config = dict(
    crop_scale_min=0.7,
    num_classes=9,
    fused_qkv=False,
    bias='all',
    drop_path=0.15,
    layers=10,
    pooling='class_token',
    nesterov=True,
)
Rows from block 6, named by matrix and row number. Rows with one number belong to one neuron. Each number is 500 + 25 x the weight over its row's rms, rounded and kept within 0 to 999. All counts start at 0. Numbers have three digits each. After the name is the row's rms in percent of the matrix's.
# fc1: MLP up (model.blocks.6.mlp.fc1.weight, 960x160), inputs 80-159
# fc2: MLP down (model.blocks.6.mlp.fc2.weight, 160x960, transposed), outputs 80-159
fc1.637 064:498439465488484508507493513483516484543520502464468540473497511497505468517519532473523492451496524482478492492505514521514527515516511469494512482481527513506474468530470501469490505513477508466534543453505481462506533510441521514490524497
fc2.637 057:535496461501521477535501517502501519528530483495489560503562498509546495524473499473507477511503529494466521515505525485547530472474495526514533537477468474510478504467486511532546456521512541494471470481520498492464478544514479489526532476
fc1.638 128:488550484520460505522487530500518521502526480518505486486472491521469486494549499476473487496534472505516474486497504520532478529535524467487528487497509491488520515519474500493468408541484535492484551489513513497511524512458483531508509504
fc2.638 124:531471481492493481512511496490470483520519490501532499472537443474505468509469505494548499532494535488492464529482485487499513531454537468497541456541484547533455519494493537531482534463519526494474494486498497543483508490507496504509543482
fc1.639 092:476534525489518547477484487517464518509489512476518546495509519485453459497477468461463477506465544479488520539493521467477485495540472552481515444481494501519519492489545496504505484518545511483563554482541507475461466512529503498498521506
fc2.639 092:514504506506472485521498500484516514479521505473504494475481525486465527463518430525519475512501539485460499530537497511506456492495552473489509538460450489500498523514507485526525541473504535516508479579466493497504463476504513465485565507
fc1.640 134:482505492462475461491547478521507450489497504481526526479452506504502485468545453493513510478516522509521429445551464483519520504488508469511489491480506509469513528522510472467557537510512515511467431509520506526535577513525499508493485494
fc2.640 135:490497514519461505489456506538495498500529470526467502543501531475513517494484504484491502540501501511500469505474526515515493491513477451487520491512491486461548558496559497505444527531515459500524538482512548532477483526560471539560521483
fc1.641 095:496483458508504501533454516533515508526513476492494465505495507554489541499469515551503484477528521492535487521517468521497534510472530492477533481498541485500513506516532499540477563518496501513561466498412473521483512490511504492493458491
fc2.641 095:483481511535514516467507479494526469469521470510471474506507495490490483509508505470486439447516527458526515494538501515502529516496513566501520500531521500501462469529481488524479575496516499517504530520466515493502515536566491503545422502
fc1.642 085:529485482507474511470507507522525513499508504507452475495506530525552526562489544510493528518467516518479491510515525514445531525498504506504509498509528499524465531521488474484509540514541528466518487528479554487479567486522470504502476504
fc2.642 084:478480503473543503504514512564496516522548493516518510516475503529476456489445475477457481504512524509506553465552498496502536526482483493531492517500490497491500520505534466511481500493526511520525496498493516522504498489495468540540498533
fc1.643 098:499529525515470508496504461505520470471489470535511498489487540478518527530469527484489499498522500514545526505506500524501532513484490491562494480521494496447482462495460540466521486531539491483538513540494493470493556486502514488506502478
fc2.643 097:470504528466527501517508523531464538465498470525509533498427525516524520543516477486523511488497464468506499492535474472523489502525490510475531470511526451470508488487496488507502536431530466463466500494542502507525511548510504517487487492
fc1.644 121:514528453538510525502526519473519512496508460460485513504483498539493486484526481521509504487472505499460509481462494531552535531461515488530472530464507520501492514494525506489535503471530523517525499504521542473512517517505521522499529505
fc2.644 109:516505479482496524471479512490449483485500474478524507467515518495498501472505471483555476461528515525462479518537489495517478529524498467514494505513516561474455482447532482514540442511518518518527533514497483530481494508482478493504501467
fc1.645 090:457524506541535493493511461512487545510480489501532441484455502460492493520467530491498472436492500504494515491488528484512536519533482505540489492464490508464449498502510491525533466541456489526498476505516523529515509470457496496532504516
fc2.645 084:498508487482490536503492481497481512508496515495531516443483472533501510549491493489493523474508467472476441530488523461501487503461502513524496451528516464528463479528483483453475528479491510508468499452514479468513473488440516504507484509
fc1.646 051:547486463476491498514530455498511490498542527475458495539502506472479503481526504475487476461481543461490514467503518473463498546501496492473523518487481497492548569497499518486529478504484506522484531492483482500474494512500491485540527540
fc2.646 055:479487478491598512538520553549508488489520529506524539471540492491523490507490491537461481507507501526528452516472548464457480484541507543478471524500485483534521515518497517510521480474518473460508517477553460515499515525523487515500506463
fc1.647 055:512522549518491508496513488496516476515500458485470480561475542515506524507490510484496524555491469488471496462500476486498511439464515492470509514511492522530514517525473521493447485476514546456476511501510516501535471487484515507489467478
fc2.647 059:492519539485455524496541498493538506463511500481489542533499530558462517471444485485529483554528526510495504472501515505507526517502479525510504482486527540494539500485500534499511490490517568518496556513523461487475491493469459525471478528
fc1.648 090:509530469471517481501475525510506494510508510493479507534547496553482497503495505490488518479505546487568518502503549475530508478515526482496525503504450524533564448511504446445522494486473512506533524481465500504490530478537513559505511485
fc2.648 094:503464510458482475512504560508526469491522529504467488532533496478494487510509522519555511490511529498512501511504530485533497534488515480502488520515469487525475506496538513495477479542523480481452561474496481569495519496504565513491488495
fc1.649 106:469469472507474511490532459483474459526478532502477478507497510484538504460465524521525486518518547487520513494510510507506476474473557527457481485486496462459477468499516520491491518503520507507517531500499552503501502510449503526460496488
fc2.649 108:472462517465491446563500511545530494543484513490495507525518475488484508527500446524530506534480488496519501497526484501530550499503490484485467505497492463521524536470469504489521462500501446500525503478520503500497519497515489477488538484
fc1.650 112:493516503463444469477509484503496480512491484539476543490493503466504531503494511486502456504495517502511510511516506528594471501478509506519564507526501483530510510507471505547514497538486546457489515486452459482471485534474478480513488491
fc2.650 095:537518494510480537493473550513476497496529496507511481496542485496478472496501525475512484489511523502481472521472496485465534479426510472447481489504511521490490479492543524500502464529496520521507487494486488489475502478500546450520535460
fc1.651 095:468468477451529481542508517514477513499502519503543464488494510467531494442494464479516525515476496533499514488488503510480547545513520519504512511486512484512488499485516505486479531508514445534483501497495485492509502499504516512450511495
fc2.651 094:476494555499477494462473495511472543474498501493505529532504456473475526459516487494481525469501533542505447520508517485457450522506517431485527494493518510539486480496486536464499522493515512514533478525506531485505507445487476519470500485
fc1.652 067:504478501492463508533509489542488518569517476478473469478467518516513500483500562481468498499512512462453489519480492475486505487513511499489484498506534548503530504467495522468490489477492479461509495522492479480514522482500414477480480503
fc2.652 068:503515487479512493498468488502520496489519500498476516505503468507513501520489458491491531483497531471493485485482503464528567524451486488480537527495475475512488488549508491490520463478486535458523480494496485528503494539523504502470498498
fc1.653 059:525506498505514559493497510436507513508556488525505517504511535464497494525492518481500486521450481481537493458497492496423511487490506432487534507538529506467513526511544508507485470486497511493489526493500479499482471496520486486492480512
fc2.653 055:503514502448494541468500498489468467513535526484510476506535506497521469496470537518507485494489541495545467536565472487465514526520515474504525499521453548540487496503483521564523498487518506474510517538478488453498515467467480506518540510
fc1.654 100:481493505492527482484526477510481456485478498500479483500430508460531485470532494506511503514489501517492511543486468518475504468523538494488505474467485519461491496503476513501502502518470504517490527513508506497499543500491522473476523477
fc2.654 115:509535475495501486489498471536543487439493492502452530487514470503522506476478488479502506475498491428502543463530522480488472454491528529502499472491537553512476530491499462507533519497531497501472475505479457481475479488499476449536523471
fc1.655 106:518515464492510482463473492513465494491467459510517505552521497473482504513486507484481530465496526554441507511514467485505548494502516499567548480487472538501499506546528496518473515467521481511531526481495505504480549518482486489504516551
fc2.655 108:496436495503495429540470512482495443518492500456491480524520530468485496482474536506452569476512510488516449498493517501507499478508521540515511465518503513497467530496506510486474483470517490521489499505491477490468508502491447439485466543
fc1.656 090:506487492489468478535499489470541459487509501511499506461516505529502530478535475531510493510506527490494509485511492523487498496495550491528501503495436451526520514525482492509440479535532482495514482497483493493499496479530485515453520508
fc2.656 093:459527525491473476467498528488513452487486481503468519498486516497521467521529475450514460471521499504487504547475501490520522497480462506539514482532513525560508486479488500497514499506465481527486467453547494539526515500454501521526505515
fc1.657 106:507491497474516496450487496506540512465462523540454499528465498520507512543476528505462453451502538521483524520499505522474469474483516496521489515491503545528514494528460500525495500465528482520524533501468505529481512472490510549496510467
fc2.657 108:508514520522544476490458517507478476556501515438516479478482507523494474511489518471535516491494518494480518480501460531544450464475525549442557534504523487525442502435498503496494506468444520530499498505482487473506522525495494453526492478
fc1.658 091:539464529529531483477501488504491533508517510518502485538496516473509479515500505488476488515498496496540488497520511518520542490499553469470500495522508485478510487506492521552499543460514478462509527516494518465487416454474493543506460498
fc2.658 085:500542462540505529511446492551474534499456495501512551500498506486488543510545507517449508544482535503520509530509491505509517487517481546483500478465492518529493527502492521503519537503490468489474498511514539542538476495465532517529512509
fc1.659 132:460440456476519495527522482539491483474503486499465477493495534499500485480552475516500472488475523505529507527509522495482501478516480518530487495487492473499479512511481494515503449525508489511478521508500510492468480498500463494473437470
fc2.659 130:493497516521482507516536495460496523514468493509470460488502498512493509509501479499517461533508483489472510459483499492483487464513479475471554507534477533500523493535453488507506523523547550557483499484531516466477534501521519476513500524
fc1.660 085:499540543535485521533474491533506494452517485524519540504501479493503448506486467467480481491497474519525468495482454527485478463489483508566512468479493492490563540466531515515501486481505437492475487475476515491485492484478492496479493517
fc2.660 086:535472502510460470536518468475473515500496475508531488492509531538461533513507491521458513534492503453455542462531494498487516522531465490488487506467464466492527476509469519483520539497485508472492502496466530516498483497511487475493468483
fc1.661 134:526489498468491498485482465558540483465533509517527509474498481480501513503507526539472495515498545516484492523489522512480517499514474523478541488521529544495506495503521505490502523509456464461507501465509519513483465495528498478480522535
fc2.661 125:474515493514478456522508472517485455506489504476472465527512518491482531518474473472472491506557516487488485481553491504481490499495490448515469540468529493505516500494480468543515513507500478512535487444541545515484468538487529528550503514
fc1.663 153:489503485482520521527515482521507564510477522477519501509497470472484498521523519557517483515457532520493493517476451510558558464541492474480504468512524494517507530516476495469469535493455516480475523549499470498490476509470500502523449514
fc2.663 161:481473520540523506510505503514474492517465498536500490523457546521532479482490492465481541496532491534486482488472515474500525496508513498474471523491521487522524496517443451508493495492490488506548491467480466530522461486522494480504518491
fc1.664 097:511478518488488480501513542465503483526486485548467446499486487476523492476474516496477482528495507509476504510517524487518522541448471534554539487487510484471501523505511536517512501513506483485500539472529495439474537484498459474510476522
fc2.664 097:511508472481472466513522488500506505495510516519475496524470473499456486479527491451506522558475470514537477484542530540523498509474488524486487515506508485521493488480496530501482528528469520515495489540513510484529494489499493509505501474
fc1.665 104:485492449463477468519506501461526505396464520509483467486498473523512474483527484512558481533500489509493493481519493476521473454492532478538530501526506478468501530544465520529488515498497515472515492549507560492456537535505500514506431474
fc2.665 107:453488488469464491512503453513469470472514487487522491461514519522521474508484473443542497456542524537510539502510428511492514476525455516510474520503519529505484506499512488485513458513525468527474536546504483492476490476505521542503525468
fc1.666 100:541470491496492458527482485495562486497508456516507442519537459456545469507454490522462503516504464545464491483516497500538490474503499471499545505458500461512480445507525558502511529499497515499493498498505483471525512511512557491520480484
fc2.666 108:502465502493433477501533527513496434481507488525509498526498501476488490489500507479498518510483462493504501505521507521450551486467485509539532460521546509444496480478468484477514497507479533490543517536502514509501485501476432532543507487
fc1.667 117:515489512562491516523465515491480503492462451480514482534535458490541518512500492512473495529496510508512477524489485554516473501524481502490492492513490518533516467500537482456491500502538508503489532418504508506478481478505515517449488485
fc2.667 111:491531514483495490486513494545460494442524519532470487452488509536495503547498509466542514506491548481511535505519519500479528489490501533463470498545531513509475563500515500460521485495494463497479482489470494502523471531511539538520498472
fc1.668 108:507443533539507478498485512536510489500464446469517523527500491523544477502493478506473461539497483497512470461463523518484513474490528513458510520515501508522531512530482493470491507459538490502499535509495495486491512513480549503543544454
fc2.668 112:483500510511502515509522457518493510537469545531537482536509543512471502510498526489479495519519498492485497542460497518479482481542516472518474521464458508495521496509497506507457473442512545492503502524464503490507519504465474533469491490
fc1.669 082:489546474533507496517537546509500486513520494503503525474473509492482525487533481507477546469527529518492525518483497464508522503506490513480478477534501476516509500478554537493480523493472547528489478500489479463521502543518513500497488506
fc2.669 088:479490494487489500508478477476554468478485496480516505524533483530475487497473523485530466508505523487498540547497485507509484531457479496461505531429527539517482505518501491505480491460495456457486475553479442538504474485499491486482482486
fc1.670 110:475537485487498512482501487477517542478496458501525492504530527482498509464497491477502510525508526520474523535517547473508517489533509478462522514508497480485481471543506540522509505509449515509533524499481497511503504552510501540522465502
fc2.670 121:530484501515485486514523545487458521521485523464549489499493494503526493496527496455529535486554516501492530508508484490489526502505518467485469493518505484522546497473471522488485524508518548466495523552535464478503504469516486485469496525
fc1.671 100:491513503524451538486462463481458494526510485522506519529505506474510498498533471443530516472502500451526493492516503510510537459444513509522525528497492476494501509499499479473516516524525473461551521503472492484448528527458512486540512501
fc2.671 104:486529498460516510506507502459473479480465478468508508495510500511533506555526466492507471522503525466493498504495514483543527500486502485508502502534487486508514503516475468520472456521510526510528478457494496514523536550474535497478473517
fc1.672 126:494478460510538455529474522531517509511476508510477490492498500498494498511499506492484464491506489529515502485499492439494494508516508486475513442498510520525492484505530471485483552475504501509447548504511557520514524543471498467496530496
fc2.672 119:490480467495484494481485480506463479477536483488517477506504499470497525487532491498498484503482495521490491520523458494535419484444541527511505489493475509514514437549516520509485470498511510518506531506486533482477513512498507540500461520
fc1.673 067:466465469505513498485517483479532474529487471544483515474507519498502495484495510472523444489448504505492494514497495537535530498432528469455526474535485468488490466465527454457504507511539487516506462551481537462494494509494520542479459518
fc2.673 064:518492507512493478458500519505522481509497473544490516511463490504508486530497509511474509491440484488511511519440499479487518473471453458491501469509493483530519499515496510496510486536457478461490555488492519549521468467445493492498497482
fc1.674 088:499508498511498525542529502485534507505495520544513519482512564502503550483463510543460504477468494512463501492498503491511502486495486502475500485460516496486518494494466498521451461498513513513558548525475572465509507526469498513531508494
fc2.674 082:504486551477469531536518479510513498479497502489524540493502525489466463482470479502490524487512467503519496537540493528458519488494514508461532513504486518470508528490484476515477490496515474537500502533493546530480489460478520494491487454
fc1.675 087:527556523521479512552519495482504501506479518479515520558512516530480480492513476500536519513465492442440532499508467492513477484484531509501516503496519484468534521485506476507500527476499532492501546521458486538506472503483494536491507552
fc2.675 080:490446469527519508513516482534530500485509547505541508499525493505488477514529460524475485519494504489536513487453491463507491481519529514501534552491514463487504489519473514528546479497525502492464498470504412517536520463514483469459514462
fc1.676 109:504545485489506481494531500531515516539481502535476468487478477504491477503491513512548473466492485501507509493464465502507509490512487491516502516474530472499508518491519475490527559512513483502509469457467472549478525493522499494505512469
fc2.676 113:503495489468555482461504472480519491491495502527459455462504496573487524469513514561502520485514503495482477544466493502508474517504511502502479526495477478502508507516470503488537497530485510495482506506471476484494464501509492523536488507
fc1.677 058:450472522492520467512529514535489496447519500453465545502511500500506479508538470530463470528500496538478479493505515506509498467465493552525502488517522488477515470512499506505463482535503503462503491487488507477500535556485481508506494497
fc2.677 063:497500506518518507526525498501515519503466508512481530477506496509437499468536484478450491471514516490486509502481500437457537468507453544491497506475524491498463515515451543457512548494510496484482483494534515477526521533512484534506489474
fc1.678 125:463465499479442528487451522503518454467491516515452543493509514509498464491468471478524552488496521505497482496494509521449536488493472513472511541466488494490493497529480489454525479517539509500564500522494503477471476558478486496528479527
fc2.678 118:506494492499519513499459498458505461481550502483534484459434519507471522475500509489497487497495527517517527532485542537544494528477529528510505549494489556487480517495538534545532511519488541509488470522471495503464507486531522468484491489
fc1.679 091:524516517468502488512534490499451512497507518538495487451480437471520483534506503527497512535479520504486525487455507475508527499517488504502531456500542484535491481488488510498571514514509498545496504479542488484499506462463537522472479544
fc2.679 090:469531533503503514519510515478543459457474493472477495439502518491503486520519493468501545485540523507471531545526508478506509514513510495526484485495501501521527517451519508486439492535479481498472511459494493489455476494512529509533509512
fc1.680 101:488521462522460513525492480494480511487479455496503483493512492459445482536514496492530542442480492535459552542525507469507495500502476497568509508541507502503523479515534523504480509518481498527525456489491545469523509497507517530475473454
fc2.680 098:536506504464534472464514461532485520502497531452503481558490519507503535483526501489503494519472507504517493441507447484499482517506458498512471504498492521534500464505510505515492512511480506509486494443514490468510507515496532503522505523
fc1.681 085:502484511490500505536489467458528464484485524470506463473507492500508488491483514478506528481464495482495498462542515503532526486483477491534533496478506489493467504473518511482464469537511526521503490501466515482482528507480494519555447482
fc2.681 089:543490513443492497510503504508501468494506459503535475503498524533491497515500539498487500518496483495486513487519521504471498528498443507444568554501517500545516491505534493473508479524490510524499531489478559462509511545558497511472529519
fc1.682 082:467502518499478463508493489516497516513522478507501510479473496539481488517478467462520473455474566505467508511501510563486532538491534525503500532464492527454442470517479489496456499531517507501492488460536510543549545481478518501502484525
fc2.682 088:491519509533503435483498498510492523514533488476510508459491498497472514510480489520539483477545476482498523482499450461530476454462487480493462498540502479502529492496505508497530490494474502467508473487481503456505475457552480534473466491
fc1.683 054:489505490522489510474524506533508494511516497544498454541543476474474500491529512484555512506512506487534500493444504508481526508486533541489550490550435486486561517503518478542500504481555470508480528506494499483471467479529487530494484536
fc2.683 061:522476497488487480518457497522514509534493506458470543514486514533543481508510527487446491493514473459470485484513523469478531456469480490509471500507525532496481507538472518551494474489476500467486502521504537500473467493479501515539501493
fc1.684 087:532514492431523515507524514480488486498506549525514511538466488508537483445523444469499478465497489530524461506537478543466487533527507512514511504508548449479510494539519454507480480538475526514497539493479516514490497494494502543501467490
fc2.684 090:551502481520502479470520465523490463528539539458519505537478478480505500528494531511536508517497546512539501513526487530481518534518524485470468521466511522500486544502483501513507554480516509512517465494489513489533507523494488481490450475
fc1.685 106:455507474473474502485477510502541492519474487486493499500481476530498515506501537484486474540533527511567479449518508525458480491494491503493489499533484531489533523515477481525495463480579473507462524485488514448503510519504542517464502463
fc2.685 113:493496474513488452554538534523528495493501511524462529511487508472501559523500495495516518492479501489525548537508482426488524508484497506479514511522495486533508498469502475496542507500491491463483470494497471515454560524492511501513545458
fc1.686 108:467481530548491538528484486470510522513506541475517491519499493537486536523488501495461480553522583496492509491510494500507527473528547516539485469486504519522496493454463499506497527517499516533480504517497501508526512491505504483475484508
fc2.686 114:499524446534479490485492487468505508458520502553477515464489451480471466511506546498461485533485525535527580495493497508500483488477463495467474477502519571553495478537457501469503468482471495484501491473563485496502479497541524534504474542
fc1.687 132:512550482476505498519477490500478483501483520490474447468465504482490477471486486441472529515481477508478493489472519476528508531492485466476481479536587481481502462459550520492474521447500483468475502500550501486510490489477508453473510456
fc2.687 136:519512517466516454447549518494519488535511504518504511513520512455516559518493481549512498528533448514462499484483496541504546507496477514515501510531515505474500492520499471523536489456522461498511521502497504531524490493507506475511491547
fc1.688 121:469514544510508520547502492507499482465467509505559510476532508476471446509455498509491481478468523506495521478493512516503490488505510517530512448483484525483500489461482478542463482498519505466510485480474511515460521515480510506489538491
fc2.688 123:487506483530516475477504531532504507473493525521515492483519559516515529504499480512546498508534509542538490504516481504498510491499514496482481493546514523519480509498495513481534507529519488493532481506495488540519513458515510531475500510
fc1.689 110:547450489530484492523563494518511489495459509470497473465505502515489507484507491485518448510497490518503538503511516538516509500487519473544512483535523482511468498504505497509516542513531530462523478477468474527483498499519536467480437538
fc2.689 112:586462539518532546489456543451523504470486436508477485505510531526476529531494492519486488491457542504474507501485517501498489496503488459519519507499507473463506499521520512474497451513501520533480478433464498504461497494513528477517507513
fc1.690 079:462505492453504468505478489492503501530533470514515477443520489494483459448440503481460475539491475519542463475486463459489479472525537478534501502507485517488496516466536474474465505477518477509515503509512504510495550488517470480509530509
fc2.690 082:476535526494461496490486521534474506531492501497494553485476532452521492498443492450504494513533487505510493499502461468484514548491489553490504493476466501473485494508477520505469527463526478491545474539484519504521459467506528497508475516
fc1.691 116:526536446524481489483476491477510473489468497511463456490522488491484467490465491509456523480481476529496516479520498459500495477532493503469499508522497511473484547485526536523484458520453466455508489472530511524494486485457533512488490506
fc2.691 120:562508491530478534495492480531476524505532495503502479518533501508497528552519506464498513562528514549474504475477513522494523506533496511508466472500491531492498486521510486467489492500504466474480508497495511486530480532453525545489472499
fc1.692 074:493469544482521469468503515481525458535523477502533524566489486465459449566497501512486487484513527515509480414482452517468516500519530471505477510509509498533453509487519493475537501489485495492493518501487516486544520521472476522550501493
fc2.692 074:478490529487511456481528532452474506520517495473475508515523432491473502500493468504485532478519480495531488506528469533465478492520480562524493559494519462509516503491479563498481512526482467490507513510478486518527520532472482500548536516
fc1.693 126:493505505479512480462518522474510504532524532463514488520510519488496516498486531524481514494483533492505518477536506506509477530439502503500517518513441482475513491483516468480484478513457532498505472519456560491501530525483447474532510505
fc2.693 126:582555498507558509523473502495483541527534510470469520524502461506520495524515472464534506472526499516539458495514475502489473473512525537548513496493564487498542472456486531489465492503484501516485545541504531471527557493475512528552488505
fc1.694 074:519477499479524489524516469494522459473466498487502504538486505505503498533495505482463521502498491485568484514512570513492508512509486486454485445534496453490462535469485481456542465446523485505489489502500512508472484507501499518490491498
fc2.694 083:483540489531526504491557538465519501498483491465520516520498492519514488509498470459484519478495524516504522521528490481471544508495486511553461528472501503527545490523475512518531497480525469501475496521519464498472533565481494474456506475
fc1.695 108:461541478523491475520520485491463474504517504479534445447510528482467480499455508482485512514451514538474492508511494531519501498498524505477524480511490482530486525535509466508448509510518473526531522495538502464485458493515521485497508500
fc2.695 119:497496514469536520488512449528485476492456513516535539476476525511441503486542511514506532536507464504460471482470531474476457487483477479493510499515537505519497450521503515505484475492556500494494459467484493499505548519520502546496484510
fc1.696 117:471476465497510482528493483511516550443457505506520532455481487508475476454513472509450488489510546515486495501477526529507484498534480516543507508523528472546502525483441501452529447547491513510500468508516516476508526521513482515496459539
fc2.696 112:483466515487476461507500502499483521504496504487482508498513525496491461526498447523500493500484507456491519499481471532496518515495476527512482547468517484512492537530466514523464481469514474566490527522464507505485463525451490482511506473
fc1.697 059:476489523531517472503492517517538536467514474493552540495452547508530503495523487499493522467451507498476526474511476531412498494492512464513502537508528497504538482518469533508469479463473530526496521503501501531514541493453506496513504500
fc2.697 060:481531516487503548455522490530513522508484489483522507518480525532502486490471511520484478502450498467487493504516473482500478519516533467502526501478485531531547506480516501445442470497504507466467518507548542460484519499517506493488536465
fc1.699 078:502512489532520480481546517498492515513499505546494463525516473506506491472477507551488507495498511517537508527481532516478465517495484481463534490521534484522511549468506531528468472473548520474560505554511477485467488494499509522529543506
fc2.699 079:518498501518510509489506498517479493500487567498531503530465503517492492518509459513486538510500470475514504500519495526519508443483485501506487455462546509435481518548461504524518503444462498494481528503468452518484504474492502550506505525
fc1.701 083:499501479491476488504536487516544505486497511484485519497492492499515490534469516485502519528549495504488487534546498477517509478483532469492510474517506517516514530511476492507472488533459433499505484479498539525487489478522462484565484530
fc2.701 085:499517517496497533506497520505471531469497535508496508474488532521494467512493523522469492498497496508527496540499508520439494518455461576445473443507487510483542542512524475524535494517507553484455498474482508497481527514483482512481500460
fc1.702 119:492506474481536513531536511487491526528488476504494504495532490545470480538505496534499522472504516533505499458529465515528488503541445535539486535515500497502456513464498485526457504524468488500530528478486521508487503485457469490494515519
fc2.702 121:505529495481518503478512513458480487492447456489506468530504506513523501526531481495461488498503485482476531484494503505465548539496512516471480487489493519516523480508474500533531522477486498490508495501530479496524467480476476528482470540
fc1.703 054:497507498465492457490479506511513489507474494439502473489483513540486463460505501522474494532479525494484517532518518526516508482420478508493521527481555487512454541476467530541519483515502477516510519490502501468491498494492493488511473486
fc2.703 054:511504512535482515463452500489491518476471463549527539499507516515463544533489505495431502512504524482500474528541525531507512499449479533532476495521474486526506500492488496501506476506479554517505526501468536514481503506516487498504503484
fc1.704 078:484483512459529474479520443511517521464519543520421497488509521453514492499483527487510463475505550508488486450515546456522525506501493510498516482500482552478526524497488479507481499485507481512463494503456528520480512458480457537529530473
fc2.704 081:516471495489492489485524532512499543477482516474438529521483510494484513458447499533504512508512489490465532519542503505515479529515467524469528440539525490494502463445507494486510515492472531471529470517471502492489485472516457508419516499
fc1.705 108:481475506502522510536527477477550523503497486515466507477504469460486515485511490507474469501487470514488523459458492496460464496557504482502537472512480490531465499514511487473507496521493473525477508490501514490502519495504516498517474532
fc2.705 114:499503495495465479480498488495495539488524532494495520513490553475500503499493521528548506463544532452509519514495503509491493485501472520482452494522515526543533508495504504476462489469478465542554535547487490468512489498493533502497538476
fc1.706 100:557479450501504486520525522455532506534508538511478529499487485518530517512469530506447476481506506479522512478520516497496493508488519518450506509554517507552506505453486517504484505451508499516514535517501524562481521502484495533497466533
fc2.706 116:526517490518478516517464503506488483511496475499472522534480505498500492490494500509523502535425497486495513471484540530553452472505510497508461477482467527465480478526534493504476486521481510468485486554514518485452465498501491484519505504
fc1.707 037:518550491513521483474518460498503475480489491516497511483475530475492514550442508495523556463529527507507486486522483470469523504478523530504506515500505525520518501525491498499489516470487519518486514491487534507529508509511531545501478424
fc2.707 039:529490524488512496498525499505463520464504487490530518515467475464537493523482545511494503480468509504491534522560498496497475465503496509485422537523507469485519528478456488492497519489551545489487531515540504437502561480482553486492465495
fc1.708 098:458515510535498513468514548534505497464505459501477524487484508485508468515471494464483507478469504456482480499541552540485489537544503485523470466490516477545486497493509469552505491484515532518475495449499524513523510463490490492530503520
fc2.708 100:516489522502495452521517468517503519531484491496496492450532474510511502525527500496480530516474496476545503443499477518509510481471521500491525536502485518540483515500483499463492449525495449539509521512505467509499490522486535517483517512
fc1.709 100:494537487523472484512564515501486469461499524471479489551479512518498568500476487490478489481513520496526492465516517464485501467540560484492519467460516496503501470490489490511535500547514511504522505528466516484501548512488500474519488500
fc2.709 092:513500497513468506492465517476511534530500498494504503462503519510538468497516481519493529493514509466483503515457510507538532501484508519497514479539505495487482519469475550489519512508517488457527488499548461501494506464522474550528513510
fc1.710 112:502524503483517477509495498526494524507521456456525481527539535467505497523518512538487533504508523525531466487496478475502501514485485508460531495539505486468554531426500512517500477500490469499478532500453479481476509478518474496474522565
fc2.710 098:480492515531537534497468520513510527490455459488503476460532489532529535483504458534519520483540487558508495482456503493501495510461505500530511503481507454493492469458508528507517462546461473487452463473535500529444448483482503513500500521
fc1.713 100:509503466496510489560534483494445544474563498483489489499488486483497546545497463499531505512492502516512533520496501547550482474518518476504477501501529461523515513510481475544482481505515532458469460519491490491466509503468494513455513482
fc2.713 107:497473508470467503468476532513455492504484513521521544457483507437514450515516508540523516488451485477484466490502485474519479527534470474508473502561474501518488493484569489514489495501475501494560491469515494502546492503510492467486495530
fc1.714 081:534517501536506523514527499505468465488460442468489495485497479475535504489511488466489480452506481520440473528493509490512546469527469528513509512526532457499538492424533535525509486492504488501490466485524502485509487443496483425490456523
fc2.714 091:496491492506519505483474465504535520482495521503521497534465515518547485490469513470449519456478538461499522481481485503514501488533529508494486490497481474485475476493479535520508490489537548463470508503527519525483479514454500492473522539
fc1.715 079:517510510547495485477582476505529473484508471494498542514546504523507475444479482517469557514506504479543542496476485480477502515495498498477511480439475482486532529520477479478507520459505462501468523508530537513485504500487518491511471470
fc2.715 079:493515506526511502471448517478493500502492486499488506532496540489521503520475538505481493466511481445540513507478526459513522463513506502537459510499500484544507537493494524502494519524549490494483471503483501459475528517499519523462519449
fc1.716 109:505504506499491532470436530471550480488472459524482490449523515508493500490502517543492484490500521467493484485515531495510520528463470482487485490538514485522529466529530498463526517546505497487488565460516490512500500473504534532484483474
fc2.716 113:475498512520467492497498477561514443472481524504518473459509502540487461507507463511524506459535489496513452492547525518492480494519507474512493510533458527491493566485494492545509469503473481504551495506489515491452505502466481499495526476
fc1.717 043:501498487491457512506509477477539525494464506523493502487487518453498510485498452505473531503553467510482504495498522502535469499490509508515517471499483545532499528523496527472502460507516556506514523523531523476515510481511504480500480565
fc2.717 041:545497486514505530503506506486506509493508446554531527491517491557457483461528519501466551504498515486492481529503491483470488484473520555491453512536470537477483500582463504538498481495491478506500515512497472487511473482494526507527519510
fc1.718 099:495519487501476460536513515514477474474536516491520513505547524489489462491531489523519472508491527502515508486489549471479481465545484493528547495487507511468530457497520493489500509518470480559446522463511528460488502487431503513481516520
fc2.718 100:515493518532502481485456534529535560517479502525500530478507477495475536498542470529447465513534432484480446491459507528501519462469507483507464483506504511541516499569490428533507496544486524541522494514519480515470522533504505516513461549
fc1.719 073:511471530485494477491496529521482504489540484489524460502480492500484519485493509497532541515529493477519508525504488522468549520515558529486530502514499485493543504512496455547560522519518566466530465502492462485491493502476460503505517529
fc2.719 080:485499486501453514463452470511476510483522489515483473466520486515551515536462484525493520506497472461477494494508513473524514508460519530529488463505508461490516468454483491525499513489485499523511513456515503551539535463531482497507480503
fc1.720 077:507503519480497527505489511513502501500468466519502510497497534494498503495508478463470531474528486493520507490463470519512476504468524528519529448536517468526442531460494495501514502511502480456461534491490509499481482488503519549488489552
fc2.720 073:478523471441537497508475434495509540505490512509506496527498436497505505523501472519474473490514502456529533510523530533516503499524509495466489540498531531477508497525460575488503499501493506518505494519462514490498513544521483457498515513
fc1.721 080:452515496502516477503536497463510498479482510543463499495500502546496506484539496501493457474490507507528499514543526440522527502560547510499548470469467483489467496545548510520532492461511488446481486506505523496496466484500494519523507473
fc2.721 095:479559476493488502490529506524491487448539496533477502456428499503500495490501500485509454484501518562521511505507499514495541484525565497491465534484507506505453475497470495466487457499529474493457520492465512488540512486517492540499535505